Rows from block 10 of a small multi-label audio tagger, named by matrix and row number. Each number is 128 + 32 x the weight over its row's rms, rounded and kept within 0 to 255. All counts start at 0. Numbers have three digits each. After the name is the row's rms in percent of the matrix's.
After each channel's rows are labels from the 100 clips, of 14976, where the channel reaches its highest value: "loudest" is the band of the loudest frequency at the time of the peak; "strongest on" is what is common among them. Only what is clearly more common there than usual is listed. The data: read English sentences (LibriTTS-R). In brackets: how many of the 100.
# conv: width-3 conv, dilation 3 (model.blocks.10.conv.weight, 256x256x3, each kernel summed), inputs 128-255

conv.68 103:113160130144060100111105095154170114158144092118154090158105142154110155128143115125136179114177140121131159164147100151103093034114122081112160123043077106089099116103146119063105142062153145137071096081114151147124157109101108134109126131055132124128139135135123160092123139076116113097115091181045145149098132106097106126147075117146154135099116150103144097143144116136155156085102
loudest: 2000 to 4000 Hz (30)
strongest on: the word "i" (57); the word "shall" (34); the word "have" (26)

conv.118 102:122125138115117168119160132140051097134124183153129138127190131129115157132097146150139092153156092118062104103148167142125105196069175135136152123101118085127140108109103106088143135164123167116164078094125155148089120145061131135084127120116101121095095120082140108115142131147141117087180098098074111102133135119127128088093119111061116125077106116098097149128084172087124204170085
loudest: 500 to 1000 Hz (67)
strongest on: the word "out" (53)

conv.62 106:082108185142171134087114159080061122082139110143193162088164118109162157111133020107145140151128106142107108138153099148096164124063117086100161087072128153124139079095124059130162125081084133153108144146153117063154104096105083120148125149138120122175102132106092185128047122147164099057069036103043095131142121088157098151069119113128102122094112133136133065054082153109098127120140
loudest: 500 to 1000 Hz (42)
strongest on: the word "saw" (32); the word "found" (28)

conv.141 104:142100130110182097125145148137097033142133150132164085092137140126142095131149164131083049152103108128120151111097151048179121034137103142164154120144002064117169138119118118163084116143134075101114086105129133132131103166123124144137135161124131161126136123095127045134056180085138168141163115091156174131105081095102085059123137075138129115071110135107090072095145161130136120159094
loudest: 2000 to 4000 Hz (35)
strongest on: the word "which" (58); the word "with" (29)

conv.144 099:120049124163108142122109135156182105155141172158175161126132179159124120112128109111154163156132157118170153085137178156123067062136176115047125149164120111162153140136165172154117132129121120107129092143079130141095158103160096133129126147106145126117095101132142178136104119170172146154141084164142183166099137111090131150122135142068124153162143096178087165106134113129090136100167
loudest: 500 to 1000 Hz (39)
strongest on: the word "i" (74); the word "you" (33); the word "am" (29)

conv.162 102:108112106085151117095121195133126113125143114128153160120126111163062084083120184123138080124152088111101045103058158142173057147138125110098081147110086112119132094065112089099090144116049176066147116083133130165096134145121150165060140136122142140119130186182125114088157146111120109184076129137058151131114156112127185065140091069064055147124087143128139140085136108127122137123111
loudest: 500 to 1000 Hz (39)
strongest on: the word "all" (54)

conv.169 101:125149136125163086110083172136085128131083100101133085109144084147168150164089128076118147098139088088121121105153136140141177144086139054160110118108142083098174018137181122151164138051042153099148121129072130055149151118143024137063110142105100109173153099084139171148092150131087107101086143106067151120115146184141132135172173115119114146121085102104103136107069120099155077099098
loudest: 500 to 1000 Hz (29)
strongest on: the word "not" (63); the word "long" (31)

conv.207 105:162074137142119102133109088149146125121163121161089091120149122140127116122106056130129078123115125183149130113144130128120113010153143054157093142108066137125077146109089148067104111137179108090134080123116026115135079101061062107080104139095151142062108120095103152040071138142157118135123104116070177120110122101053106153130108123145046149170091099125140092107117161077128168135137
loudest: 250 to 500 Hz (39)
strongest on: the word "think" (33)

conv.233 095:141121143131157100089092166147073086114136074138122136126096148124173101108143152073124091112158072102120149196137147137102134097105123068141175093109146136148112130128167101168112161102096108088065121152151162108214104084107139143143127139086069107143116137118095054076124105154118147103126127081107142120161082123087124169109118087160083081144107106139118129140075103162111139079118
loudest: 500 to 1000 Hz (81)
strongest on: the word "all" (63)

conv.182 101:184110145121126146137098060160183161122103121161126111135154094175092168114163087185161146114083170105114153197140079067111110152125153109103155106076042065161116123123024141137131105131187167141099152125103038177099114121204187097114166130153088143122135135137155129122130127129105109066098112136160139068098166103171136032118134169109088156161132132131106126132139093152111086160145
loudest: 500 to 1000 Hz (43)
strongest on: the word "never" (84)

conv.211 105:168130102136113075097143137163149117117123121140118111151118150115113131063105155139166109133141097090115156184147096133140168126157121145119124129105061108059144158126116152106067134129055136129124115124145086157147151116169137152081130147125110116094135121019160154146121140126154170154120074145109118090158136139150086091166125068155086110130139116056115066103135180063109110078118
loudest: 4000 to 8000 Hz (39)
strongest on: the word "mr" (35)

conv.205 105:179148136107164085130102125123162153079121179122128071085185157125076094122080148147099113125091116134119173112118159105091146147099187139147174091155137159111123081037149134070073186156147071169132124106158120117123131095127149099034158130149141137129117133191144133112089152055165118119167111133148078131169108124117150154154095181149030179120127122126099190121132114132161156137085
loudest: 500 to 1000 Hz (61)
strongest on: the word "what" (70)

conv.180 096:106118108175169116124166113100158150152186130157101176146153100059152064118105087142136132156126136087131120156119173148097116072129127089110145151114132133094151100095143141106141136114113117171161146169123105152143158136139168077125066095138083086110053163089186123151154143181136056115121132082205132141141115123066108117104102064130085174109128152075161132117126133107150117123139
loudest: 500 to 1000 Hz (53)
strongest on: the word "all" (33)

conv.247 101:059165108117110105137185148136119122103162099127125090026036106126102091127144037156162051057104159116090130102142141139158114124135115092100124135064143153170165141052124094121103090155105139162088163098130106124136136132133125183081123141071106107075110110129148113163140101137043112102152121111137061141082069144156156148146122124178157120111133068151132094117105110151126153139124
loudest: 500 to 1000 Hz (67)
strongest on: the word "left" (47)

conv.25 105:107139092180175140164122157140154101069119086136125127070135150150156115145157103105170156158076186153130110084071105112103134137144144111139097121098132167131170155101120146133164131085084121117110127165147140162134058132099111101040162193120114120014168141124170113104079118093127148132142102161070049058161129122178191123102148130112126105121146187170106162143057054075093153119099
loudest: 500 to 1000 Hz (45)
strongest on: the word "by" (47)

conv.69 102:131075060123150121135118127129120172091085118124103111132090110111108052163086122024082113136057139117161101122094170148090124086154120119130151123171120110102110112099168148106167121138155128080148146179132081131136158137159115126125079148144155112132121199164114116180143093074147012072131050110133065156172075091123108112167124157096137135104139084139125113093160084135160058150087
loudest: 500 to 1000 Hz (29)
strongest on: the word "by" (36)

conv.215 097:126089119078132129140111135119061142118112091153138116096151134065090108168102065174114083178109120104122120076129127128102141165114080031157142150098020114110123185184160114166140087082132095101092055078105137124162183153072105144087116130192057106124136160110118105100081140160158136152138142156129139193136126142156126082097134014151062168117135121180121132144148128090139071135119
loudest: 500 to 1000 Hz (30)
strongest on: the word "not" (89)

conv.159 096:156109120146116126157141091105101141075087114225163127103102110105103096059167091152127123168110125136124130127126146147166091144097107105161151133147111102079126116099112176096077122168141138129160139086086106166125124119135139088125081137142112114169116188133103155093092074122178065137049085130111154075154145136106129109104066056127145152140125149088107138108137119125117149106116
loudest: 250 to 500 Hz (43); 500 to 1000 Hz (37)
strongest on: the word "other" (36); the word "we" (27)

conv.38 103:076139176161137124174165117076119078142104181178144099135121184072148171164148138165111094094151142144149139121133155000108109127119115102139119099198116136101099155150185081096140124136176109117156125135133126096123181106133149062096107133049163181118143140152161008137162112169105117157127131154177103164108159140099091080112099171169080193079136181107118139205101127135151134178131
loudest: 500 to 1000 Hz (62)
strongest on: the word "what" (49); the word "that" (32)

conv.112 102:077065122141166116108203166123110094130158096100132192097079125081147064167125087145139088165082180113166109120102059078103125043094117022070165143122101109099090130080159070131171115114167145147086117138144113111138123159094153155096169152132160121153083165133146111157137054150130138141059131107102139173155097130125131129121101160080086156108085109075090129153119189124126132117104
loudest: 500 to 1000 Hz (56)
strongest on: the word "saw" (43); the word "father" (32)

conv.100 085:108057135060155113087127070173108101151170117173128127139092115153123158140118142083180103146203118135150155120166138142139145171144084053145129101066097078142105092127122171134151110082147092110087109067109070089124171148137164123177068130132142095091137119118080124136136140163129126119129088131115153145141102068081109097117111131110066135092189130092124150094105103156090120134061
loudest: 4000 to 8000 Hz (31)
strongest on: the word "from" (35)

conv.174 098:084127128138191162127148118101131082109161104129085080100136139095079174132174163094110139121080144095168117143176102103128165172138156152165101068155162091110102171121179104055178168133120115083103117115167122100178124088142140161141089117022103077091120150147094090091144081060128097131117153064146190112143154134128126175129138107124153138158149093136143062107061117092158110110150
loudest: 4000 to 8000 Hz (47)
strongest on: the word "said" (66); the word "is" (27)

conv.50 100:119070131140125182090120085170112105098098129142141064152139169073073135126129183118109095101083142098041159121077142062158156125180111130198123092165110075128147101109134115128125172145163121123144127113040111076161081141159135085120096060135129125128147178174156116167061138096112062174110110088140101139131040151170133156078151142134126124154105102133104104086135139139106073165126
loudest: 500 to 1000 Hz (42)
strongest on: the word "was" (61)

conv.230 094:148152115138170078072165079208082156112157077114166123088120153122075096101148157107142137136186144126166132119140132136179092121143080143120139178180157068135102110080164052149142086127098134130164143051050122063157139120112136156125117088106121124094083147129159106164129131144079159131114179138135122151125094121109162184097160049123127190119075063116085170127129199063108054091147
loudest: 500 to 1000 Hz (35)
strongest on: the word "on" (31)

conv.79 107:150123120097142163089142136172131106121127116128122108103108076137152137075160189163100075144124136150129163130081148087153118125069065130107147121135117087122018094000160181134095109142085122132097098107181114135154129122062150135149116169084115145138145134125111099150094129120143030067138128101148125143132117177111164137091086150151144100128118136165132181132117054146104142049132
loudest: 500 to 1000 Hz (48)
strongest on: the word "just" (33)

conv.196 095:133107133167112077133159086147074141104103126153156163117146121069098122102170107087131090092143042139142110104113129147160072131106157111086099158087052092104149128120095123144183123103062147145084126068095114085143117114123137171188125137106117112089095113108096093082113121141143147081120110151114061125066098130147124160146183130138060161137096137061095120103088189138157126125103
loudest: 4000 to 8000 Hz (35)
strongest on: the word "mr" (41)

conv.240 108:116149089102170110107126129097128120092133099154130089085170163114148124107088140158134146141111084092133141117108106106108075092155133132155116089142160154106161083164111074113149118135159167111174123177107205181114106155127110000140079135156096132119166118112165098118143118159112084123145096124150135155101114158152121146141170130105105155108074111065157129179113150128101102080142
loudest: 1000 to 2000 Hz (31)
strongest on: the word "not" (85)

conv.82 100:098125128155167076155103098182113160116098107102160085120114130182083150150164173130173054141109126144166142179143141070173124075122141102084093145171147058126168173087118169087188105106104103117113127148160109088097152122125133163126137107131147151129130203166112119111116168121153131090131144097096193130116059048000176171084116146114158087117139156156076111128187148093069123100055
loudest: 500 to 1000 Hz (35)
strongest on: the word "by" (35)

conv.130 098:097074137111136122116072162142085124166142132154095117094064154159065134100145127138131110115149117130136120143175182073108144062074161113097164116143135122133120068078164139111138130132119113070113139120051051124129160113168170133136096070120136073125121144121132103089074130105180096110120071101166099152144084110009171123104076172135097139122113146131044172119158163102144113129056
loudest: 500 to 1000 Hz (52)
strongest on: the word "father" (25)

conv.152 097:074126125153150121041104120079082117171133089154179112062101201101125150148075134140145101085183072132128176165130149117123076144134126146129179086159097112185143093109155132114129183092124133112098059123158120152125137154116149132132107113120077114073125105082156105096112130163138113149124093117127141135138124083151128114088106117165109124114116110130075145141121149120106153152076
loudest: 2000 to 4000 Hz (30)
strongest on: the word "shall" (37)