config.yaml
arch: "tdnn"
model: "multi-label audio tagger"
dataset: "read English sentences (LibriTTS-R)"
train_examples: 15625
noise_aug: 0.01
input: "waveform_16khz"
norm: "batchnorm"
activation: "relu"
depths: [14]
kernel_size: 3
wave_channels: 64
wave_strides: [10, 4, 4]
widths: [256]
num_labels: 200
mixing: "mixup"
init: "lecun_normal"
optimizer: "adamw"
lr: 0.0015
beta1: 0.9
beta2: 0.99
eps: 1e-08
grad_clip: 5.0
steps: 18000
batch_size: 128
epochs: 147.5
lr_schedule: "linear"
final_lr_fraction: 0.1
warmup_steps: 360
weight_decay: 0.3
Rows from block 7 of a small multi-label audio tagger, named by matrix and row number. Each number is 128 + 24 x the weight over its row's rms, rounded and kept within 0 to 255. All counts start at 0. Numbers have three digits each. After the name is the row's rms in percent of the matrix's.
After each channel's rows are labels from the 100 clips, of 14976, where the channel reaches its highest value: "top examples" is what is common among them; "loudest band" is the band of the loudest frequency at the time of the peak. Only what is clearly more common there than usual is listed. The data: read English sentences (LibriTTS-R). In brackets: how many of the 100.
# conv: pointwise conv (model.blocks.7.conv.weight, 256x256x1), inputs 86-171

conv.216 102:109099126081123053127152131092144089106068146143144095133053104098105134130111099163123139144131136128137127070145132116127110137178097119118140044128139118115109114121118103097134130137121104099121112140152134123047131128135104119131075120109127165161099125
top examples: the word "not" (50); the word "no" (36)
loudest band: 250 to 500 Hz (38)

conv.116 100:170118150115150107108125146146139131100116116133111111124117161110123072147141113132143094139091142148171101136175128118164110146159114104091140116130100105137080110113146103129130123177142164132129145066116094142133121123182147126120109119132127132187117098
top examples: the word "there" (50)
loudest band: 250 to 500 Hz (48); 500 to 1000 Hz (29)

conv.209 098:147176131127114103112123087153115135082121141155125116109142099123125110075202166107132099137141113081145141111085132083119140103132136139118145141112123122156159123111117127099091124075132118135096121129143141141079154099098122142054079189124108111105123112
top examples: the word "i" (59); the word "not" (49)
loudest band: 250 to 500 Hz (33)

conv.13 101:112150153091102112099112106142148098101076135117143106105092106112148129094132135150122119139073138127082114097120100062127117137181122141120107035112112125127120106130135128112173145119157122065135113151138132126075130127080130152152090124117159151120144133
top examples: the word "nothing" (32)
loudest band: 250 to 500 Hz (33)

conv.211 100:140141119103108148127138094076108122140125141143119109128123073109143103141129120145130149147101113155147128103131127150150141157124110119123127079096061102125101134100115082089148124128135130109162168120097149129152130132109086134110112130139121116169142141
top examples: the word "but" (36); the word "that" (32)
loudest band: 500 to 1000 Hz (42)

conv.11 100:142126124141094094189122099131117162119101173141062135161118101091129112141128121113136127140105161147143096119117128157137124147129093134128131157147093098127149118118095106094127088146147164139127131111127059128130146138072093099131121087095075127160146116
top examples: the word "she" (75)
loudest band: 2000 to 4000 Hz (66)

conv.197 098:086131083129120153112077104111146171115109092112115203096134094122143107130098128120101079122080053116103130158094170137105103111120124145130151108125118133120123163150101091147128117114142140089139091141160145109124120146095133153129090127151138125135135144
top examples: the word "i" (70)
loudest band: 500 to 1000 Hz (35)

conv.24 101:151143120135163134146134109138161069077121113145134158106124149148104148096106132114134136105124140138149066120077126111135109123122106157141124140134082120113111139105098135100148039095109099127175132090159079162149129150103103122157156107132119142106112132
top examples: the word "by" (53)
loudest band: 500 to 1000 Hz (59)

conv.218 101:125143140151164128132078136145114134097133141131091113119142095131135106080095106077129123145073104112108128093097128129149091135126157134137088109080147147092144114139136124156124135111118094133138070137132129122114136138089111133076075155120143136160119126
top examples: the word "his" (50); the word "is" (35)
loudest band: 250 to 500 Hz (52)

conv.184 099:161118106048106150102075131124124163134150087052126155182095119124143120135158110137143146116152081128104148170122166131106132150136159149147104088152136156144123148146161108131126109096134102123141134159116123120145102141116138150099107143127158128144165144
top examples: the word "i" (76); the word "am" (26)
loudest band: 500 to 1000 Hz (43)

conv.104 102:118109124116138132124126144161075124107085177151125123099092166097101101143116126091163087083056137151144132138086173152145101100135136091125123095120138093134117141127155120109168110122135118132139135068117130138135139142138117127153131139123129151150176044
top examples: the word "there" (47); the word "they" (27)
loudest band: 250 to 500 Hz (48); 500 to 1000 Hz (31)

conv.12 099:124162106139089132149163110153118120090147125163166146138134113164136118132071077148124094130107102113118120121102110058101101111107089151127134136111093150146143086129095137136101130167127099128126105158137092156153126099146111140117126120174094120106122156
top examples: the word "his" (80); voice: male (77); the word "he" (39)
loudest band: 250 to 500 Hz (31)

conv.188 095:150134184058116078127148162123079096099125105136083086133159170094124130115113084136141129136122139106132147137146135097167101107141114140096115125117147153092124151123144171112111127163135146092090130136122146169133128131153142150110139126108124160083116127
top examples: the word "there" (54)
loudest band: 250 to 500 Hz (60)

conv.20 099:128097150128143126126134158118185108140107096135092119174094105158061124116151153133125121178148131137132108070162150118126139127173135157076140157109105091151134113111158124133146100130100115111141138121148185147124139128130109138129073142151150143103100140
top examples: the word "not" (45); the word "what" (36)
loudest band: 500 to 1000 Hz (47)

conv.51 096:156122097115138134121111129116147091151133113124098128155141110123082059115098052167140117145116115147121134150161155149139133193141139134117132167144121143131118116133123126142122146154125147124130165126103110154139112136146174164148103128131129137132142103
top examples: the word "what" (34); the word "one" (27)
loudest band: 500 to 1000 Hz (40)

conv.71 099:118134119136134121159136145124102162104107174116155111087113134119146173108138134139134147128117123108080103094137114122157118127103126133152132107111083150066117171091147053153139127120089111128139067141126145119077096149107108114107123135125139155163070138
top examples: the word "first" (33); the word "for" (26)
loudest band: 500 to 1000 Hz (34)

conv.186 099:132125126119153149102144142104138142150114142140107118145106124154152132123130176119153136121075108135177121123157125123084158102173126131128132117078129122151112133136151132158099090151151098119119128116099156114130144101135104163120139131144169137144085107
top examples: the word "what" (62)
loudest band: 500 to 1000 Hz (63)

conv.119 096:145098131100072054153101127136085080118065179132121088134120146124147128143149083162125127124099130151135120119134135150153100142149127131131112109099132118122130113136150118151153147162138113069106156157089130166113147139121111082146109062069099150145154148
top examples: the word "there" (65)
loudest band: 250 to 500 Hz (60); 500 to 1000 Hz (25)

conv.60 100:103131103149141130151124127135140119124096160142156103140095129119129125147104108165126114118116146108118143119124136120151127112124092155133141138101112161111095141110155081096124114142153155125130139128098111199126124150178100075142112071157079160134162118
top examples: the word "there" (49); the word "is" (27)
loudest band: 250 to 500 Hz (62)

conv.14 102:092079100147131122128134141138120088145116140080104077156119144135090109141141150152137101152121134097129091118146127134125112125114157141119148130083127132093075095086166049091100109136117133066114154144126150161126138132115131071124129095124097154120148156
top examples: the word "but" (25)
loudest band: 500 to 1000 Hz (25)

conv.25 100:173136128092140123093123111135120117135071092115146109123086120115142110108147110137127120126145121110128103097109130131104089102149118152074133161121146104147137139152123156120106157146091103136115128126126105113088144114116090130125132141135124111164101127
top examples: the word "i" (43); the word "not" (32)
loudest band: 250 to 500 Hz (35)

conv.231 106:116141145114105089126131144126134117123048137162093142107093145113114113119135109126106124142141105136123111137154120136148094140140150134072084099099138046134139114122150106128091100085059131080151138106152125160039129119115136127131133117099062110147126107
top examples: the word "not" (29)
loudest band: 500 to 1000 Hz (36)

conv.139 099:129139096129118105117085158081149133113150133158116143115120148104109056102137106150134138158107072098138109077118122117125107152117108150136087120121132082116159115148141109090107108107137129128128135137106127135117069104101111085150089163122135131131139145
top examples: the word "i" (83)
loudest band: 500 to 1000 Hz (39); 1000 to 2000 Hz (26)

conv.158 107:104112132144102100104118142108161108132123136082160149087068123089128143131119113121079118117106114062100100133146139128155127108126124141091136132055150135114039124109162072142135127155136130137117124120135115134089068161126109060122114082109092174152129124
top examples: the word "good" (26)
loudest band: 250 to 500 Hz (50); 500 to 1000 Hz (28)

conv.145 103:115139152133112137113129142127120108131126137127107102182107116122085168113100091142149152143106113129112129068128145128137108159141143143089093098127096071129126126147132093156114098123094131104134133064110111130156098147109120121130104110132131131160157055
top examples: the word "what" (32)
loudest band: 500 to 1000 Hz (28)

conv.57 100:119145177116119129107135131128134072158109123127155150106136137131164140136136120108103135140075156135116135094115132127154100145087111109110118112106104108132127072136102143148228151132110133148143130090094125130127087141126100152159163131108115136157116125
top examples: the word "by" (56)
loudest band: 500 to 1000 Hz (61)

conv.63 098:145164101131088118095103148093119131141139125136159117135112086098154112118166156125098154124158138079116123111124111133105143159125155140136090096121119123147157150129134142114111114122124102085123137126133158113115137101084115119092129164135165106172138137
top examples: the word "i" (74); the word "you" (34)
loudest band: 500 to 1000 Hz (41)

conv.56 100:111098134170110087118160126142145134164075164147091125169112102124154153144126081120126157120098116110122162125111078147131131125136097132097131110128125127108099099121069090154122137157153103090134131119114139084051118099109108150123138134121127144186138145
top examples: the word "his" (31); the word "had" (26)
loudest band: 500 to 1000 Hz (25)

conv.15 099:107152151146127134067126131112140083099122085120111123149141101132090164112127137108135146161164105115121109130161117136140142175137128131138141126085132134103134156141118141125102113108074112124136143093126137128141115138138122119149136144117131124118127119
top examples: the word "not" (38); the word "but" (34)
loudest band: 500 to 1000 Hz (28)

conv.100 099:122129110166117136125130130088161102149116158122144153095109103105159145108146085128107156094157151178127089118126126136148126164150110133129100105132144113136087132107123079106117138147115098136172142092095134132110136142118140133127154116131167161147135081
top examples: the word "back" (30)
loudest band: 500 to 1000 Hz (62)

conv.201 099:099125127131091123099120100133105119089117125119122122133136084121089133151075104131179130145136119141205132123103138143113143075161112139103099137105135144154067131139127112124094116082129129133115147124113134140159154128113138129095147132124097105111130128
top examples: the word "not" (51)
loudest band: 1000 to 2000 Hz (41); 500 to 1000 Hz (25)

conv.236 098:087154112130128157120146115141147186105106123117156102099115136168164183090105119138153168150143129127131134146121121094125072111144118152122133107168139179131113088137161147118109125114134093116125118141079153144120128159132054132151113118121114160113093101
top examples: the word "not" (93)
loudest band: 1000 to 2000 Hz (25)

conv.65 097:099086110156133148105138100123125072147134101136124128172138129145098132141117118132148124125159134123173150110149131180118154146088132119126141133130096123098067161112143063100116115113112136075138164118103138139170105161124113076141172130111110118135116111
top examples: the word "but" (46)
loudest band: 500 to 1000 Hz (34)

conv.153 099:093148074146131094114136145111134099121101151157104129100089142110147135150153179161151149125138103133154145133146123130114112137119127134142105121123134100131135107137140116096122087115126104120129127049105134110064130050120124155129118185147100104167098120
top examples: the word "i" (87)
loudest band: 500 to 1000 Hz (41)

conv.163 101:154166070139078114117096144135122111113140151129165130111172108115143070101147090104107079102138092128107148149128079093102146179108154127157132092112150134147107110124127118161120131126101120111110088136119150142137065120115185146106116140129112090122170111
top examples: the word "she" (27)
loudest band: 4000 to 8000 Hz (34)

conv.241 100:113102141143090089121122116157142127111118151112144117135151082077110106124071111085083144146114113105114122100113117142147136150109102123135123129107132105114150135117155121084104141119158117105136122100117171139115133141112111128052085116100110136116107141
top examples: the word "back" (29)
loudest band: 500 to 1000 Hz (47)

conv.26 101:110097109111151139129145131135148149135135087116114135121135116117155123120127131133157122125139113113144087098128138085129100135102136144075153132141151118101133160103127089101132133103103113146166130096148136107145154147109170099158121121096121099121142169
top examples: the word "by" (38)
loudest band: 500 to 1000 Hz (59)

conv.147 098:145102113160129139134119082108149131136108096106145130106134147145085114169141137132140092093136135149129096180110096127119125133074119109148110116138101170131092131074102117118168077109155137094135143126133135138143131167088094121157127106131109132118142129
top examples: the word "by" (50)
loudest band: 500 to 1000 Hz (53)