config.yaml
model: "multi-label audio tagger"
input: "waveform_16khz"
init: "lecun_normal"
Rows from block 2, named by matrix and row number. Each number is 200 + 20 x the weight over its row's rms, rounded and kept within 0 to 999. All counts start at 0. After the name is the row's rms in percent of the matrix's.
# conv: width-3 conv, dilation 2 (model.blocks.2.conv.weight, 256x256x3), inputs 120-143, a 3 kernel for each
conv.211,101,186,176,199,192,206,157,208,226,157,215,197,179,201,160,228,216,205,184,223,219,212,203,147,193,209,211,197,195,187,220,207,188,209,207,168,178,192,207,216,149,186,231,213,204,157,196,219,209,190,195,198,219,199,190,224,219,214,178,210,221,188,196,171,185,148,212,171,184,210,189,183,240
conv.212,099,191,191,220,184,214,202,189,204,237,182,194,174,212,196,206,167,182,211,180,211,218,215,219,223,228,212,241,235,216,212,188,224,200,212,205,210,203,228,195,221,212,212,213,179,187,191,187,187,186,204,196,229,183,177,178,218,217,215,220,199,207,228,184,199,180,186,208,238,186,231,222,175
conv.213,100,178,209,213,185,178,225,195,213,177,221,217,162,185,192,187,187,205,195,215,196,220,170,235,228,204,178,211,217,228,213,217,207,204,225,171,216,195,235,213,224,218,218,228,199,186,207,199,170,181,184,174,198,230,195,194,221,222,213,217,158,211,211,198,178,205,209,160,197,193,210,225,204
conv.214,100,192,218,216,184,183,171,163,190,213,195,213,210,174,214,141,199,174,218,206,178,204,205,182,211,180,178,171,214,194,187,197,203,212,213,190,201,177,177,193,194,206,203,169,232,210,211,204,166,222,226,194,208,218,184,187,215,218,181,202,173,223,226,203,168,191,242,207,180,166,229,215,163
conv.215,100,201,204,197,223,240,204,186,163,200,157,182,194,194,200,176,221,205,216,189,186,172,191,189,190,190,192,208,218,219,162,219,204,189,173,181,189,200,210,205,209,165,151,193,201,214,191,178,171,218,202,217,176,197,187,185,203,237,171,199,211,205,199,193,205,179,167,202,204,207,179,193,201
conv.216,100,185,197,210,183,197,244,193,207,221,236,209,177,173,193,241,221,176,223,171,187,238,202,228,200,181,157,215,173,192,223,221,188,187,216,195,212,192,166,180,160,228,202,208,186,212,163,210,209,204,212,196,223,162,200,198,232,171,224,232,171,219,182,195,199,224,216,206,213,189,237,148,180
conv.217,101,173,208,216,194,191,203,159,199,204,235,206,192,173,174,176,240,196,186,206,209,216,209,229,174,217,174,168,201,196,201,201,163,189,213,183,213,220,194,208,197,206,213,174,155,200,240,195,182,219,172,198,161,203,195,188,227,164,172,161,184,189,198,200,236,184,173,202,221,180,197,216,200
conv.218,098,172,190,217,254,189,136,186,201,206,180,176,224,195,189,203,186,221,210,229,204,205,160,210,204,234,239,226,166,181,214,194,175,222,205,190,194,225,193,199,181,172,195,177,207,205,157,194,199,227,183,186,200,209,230,213,190,186,201,198,215,201,185,216,181,178,213,202,215,227,190,187,178
conv.219,104,194,208,235,197,201,176,192,223,175,233,188,199,151,207,233,207,196,179,220,218,179,182,207,231,216,198,218,176,160,168,198,201,216,222,213,192,214,219,204,182,195,210,158,201,164,165,193,205,217,211,162,197,179,176,217,222,242,183,213,209,190,207,180,192,180,197,173,205,222,196,192,204
conv.220,102,176,218,197,228,195,228,214,229,199,211,182,192,206,201,180,203,200,197,217,184,207,208,214,219,197,231,204,220,176,213,215,173,191,203,199,170,198,193,157,202,195,178,183,206,202,186,206,177,220,190,175,179,222,198,199,203,208,210,198,225,214,188,196,176,210,221,212,143,208,227,191,210
conv.221,099,205,209,211,215,194,196,181,223,187,212,191,182,165,195,213,215,160,229,191,201,204,190,202,220,192,214,225,215,187,188,193,196,200,191,187,205,181,172,163,182,202,209,195,182,179,211,215,213,203,216,189,241,180,209,168,221,211,182,193,179,215,218,169,200,194,192,186,203,224,230,173,177
conv.222,102,171,187,149,208,205,187,172,184,182,218,212,209,194,218,192,194,182,181,197,203,185,195,231,163,219,207,167,156,183,215,221,204,195,212,200,208,209,213,207,215,179,234,198,204,167,228,208,210,198,216,197,211,196,171,197,216,148,207,195,195,230,207,211,177,167,201,202,226,254,172,204,219
conv.223,099,207,204,208,209,167,188,200,227,216,185,194,221,195,192,201,209,161,188,222,219,183,173,169,209,182,202,190,179,207,220,181,184,215,194,157,226,166,187,219,202,222,196,180,209,214,188,215,222,174,159,203,210,209,197,134,157,208,183,211,207,150,175,227,152,177,180,216,202,187,207,218,214
conv.224,098,205,182,194,236,204,186,201,206,179,188,209,216,187,209,206,181,179,214,162,218,211,233,228,174,152,204,243,192,186,197,158,166,226,178,230,242,154,224,218,204,229,197,207,201,177,165,193,231,198,206,230,182,200,218,229,191,185,192,195,211,190,210,201,198,188,199,217,150,173,215,208,194
conv.225,100,184,187,183,230,159,174,189,179,180,195,187,175,187,206,196,223,213,190,214,198,183,182,149,186,201,191,196,209,166,201,164,183,217,170,207,232,218,198,203,231,215,225,176,188,185,151,183,202,206,171,197,158,203,220,181,199,194,163,202,207,160,211,211,215,208,210,178,200,216,197,218,200
conv.226,100,166,185,198,181,199,223,210,192,174,185,181,205,191,156,199,195,175,188,223,186,206,212,215,218,175,179,178,224,214,208,223,209,172,213,230,216,168,165,176,246,193,170,196,186,203,204,201,181,194,176,229,207,149,177,212,202,218,200,206,171,211,181,183,252,211,194,221,184,179,213,182,165
conv.227,100,217,164,196,181,210,220,220,193,211,237,228,187,198,202,198,213,209,192,177,193,197,223,215,242,201,226,194,208,184,211,184,183,180,206,238,190,204,227,191,206,204,230,191,163,221,199,197,183,223,182,165,211,201,216,222,179,170,177,221,192,157,199,214,211,198,224,180,184,218,202,199,207
conv.228,099,222,238,203,174,185,218,207,203,215,165,175,182,208,186,217,238,202,188,198,209,203,171,215,209,209,206,203,247,211,203,177,184,169,222,206,187,197,207,190,186,196,221,198,201,183,251,192,205,221,204,216,215,227,184,201,209,202,191,218,227,176,169,166,194,175,189,173,206,182,233,209,195
conv.229,101,246,218,225,186,215,240,197,176,236,200,212,215,191,202,197,217,213,209,191,219,232,187,191,200,218,185,225,212,202,179,195,201,185,213,215,168,216,187,169,205,216,225,170,195,196,200,191,217,213,201,206,158,163,176,239,218,228,184,215,197,153,191,202,216,213,207,196,197,220,196,214,229
conv.230,100,212,192,183,230,235,206,203,211,181,202,192,210,181,163,171,227,199,215,201,213,166,195,205,194,194,185,231,183,188,166,184,173,211,238,238,238,216,223,190,207,189,181,173,188,221,200,226,228,203,218,207,159,206,242,144,169,196,201,181,225,181,177,180,202,187,156,192,196,172,205,212,176
conv.231,100,252,216,195,203,224,214,222,196,196,204,202,226,200,145,154,188,197,188,201,212,230,206,198,166,217,211,199,194,222,204,187,145,153,190,172,177,238,231,216,220,188,183,170,163,174,207,207,142,199,179,165,215,234,183,235,197,174,181,223,225,199,193,195,204,212,156,161,200,204,206,203,169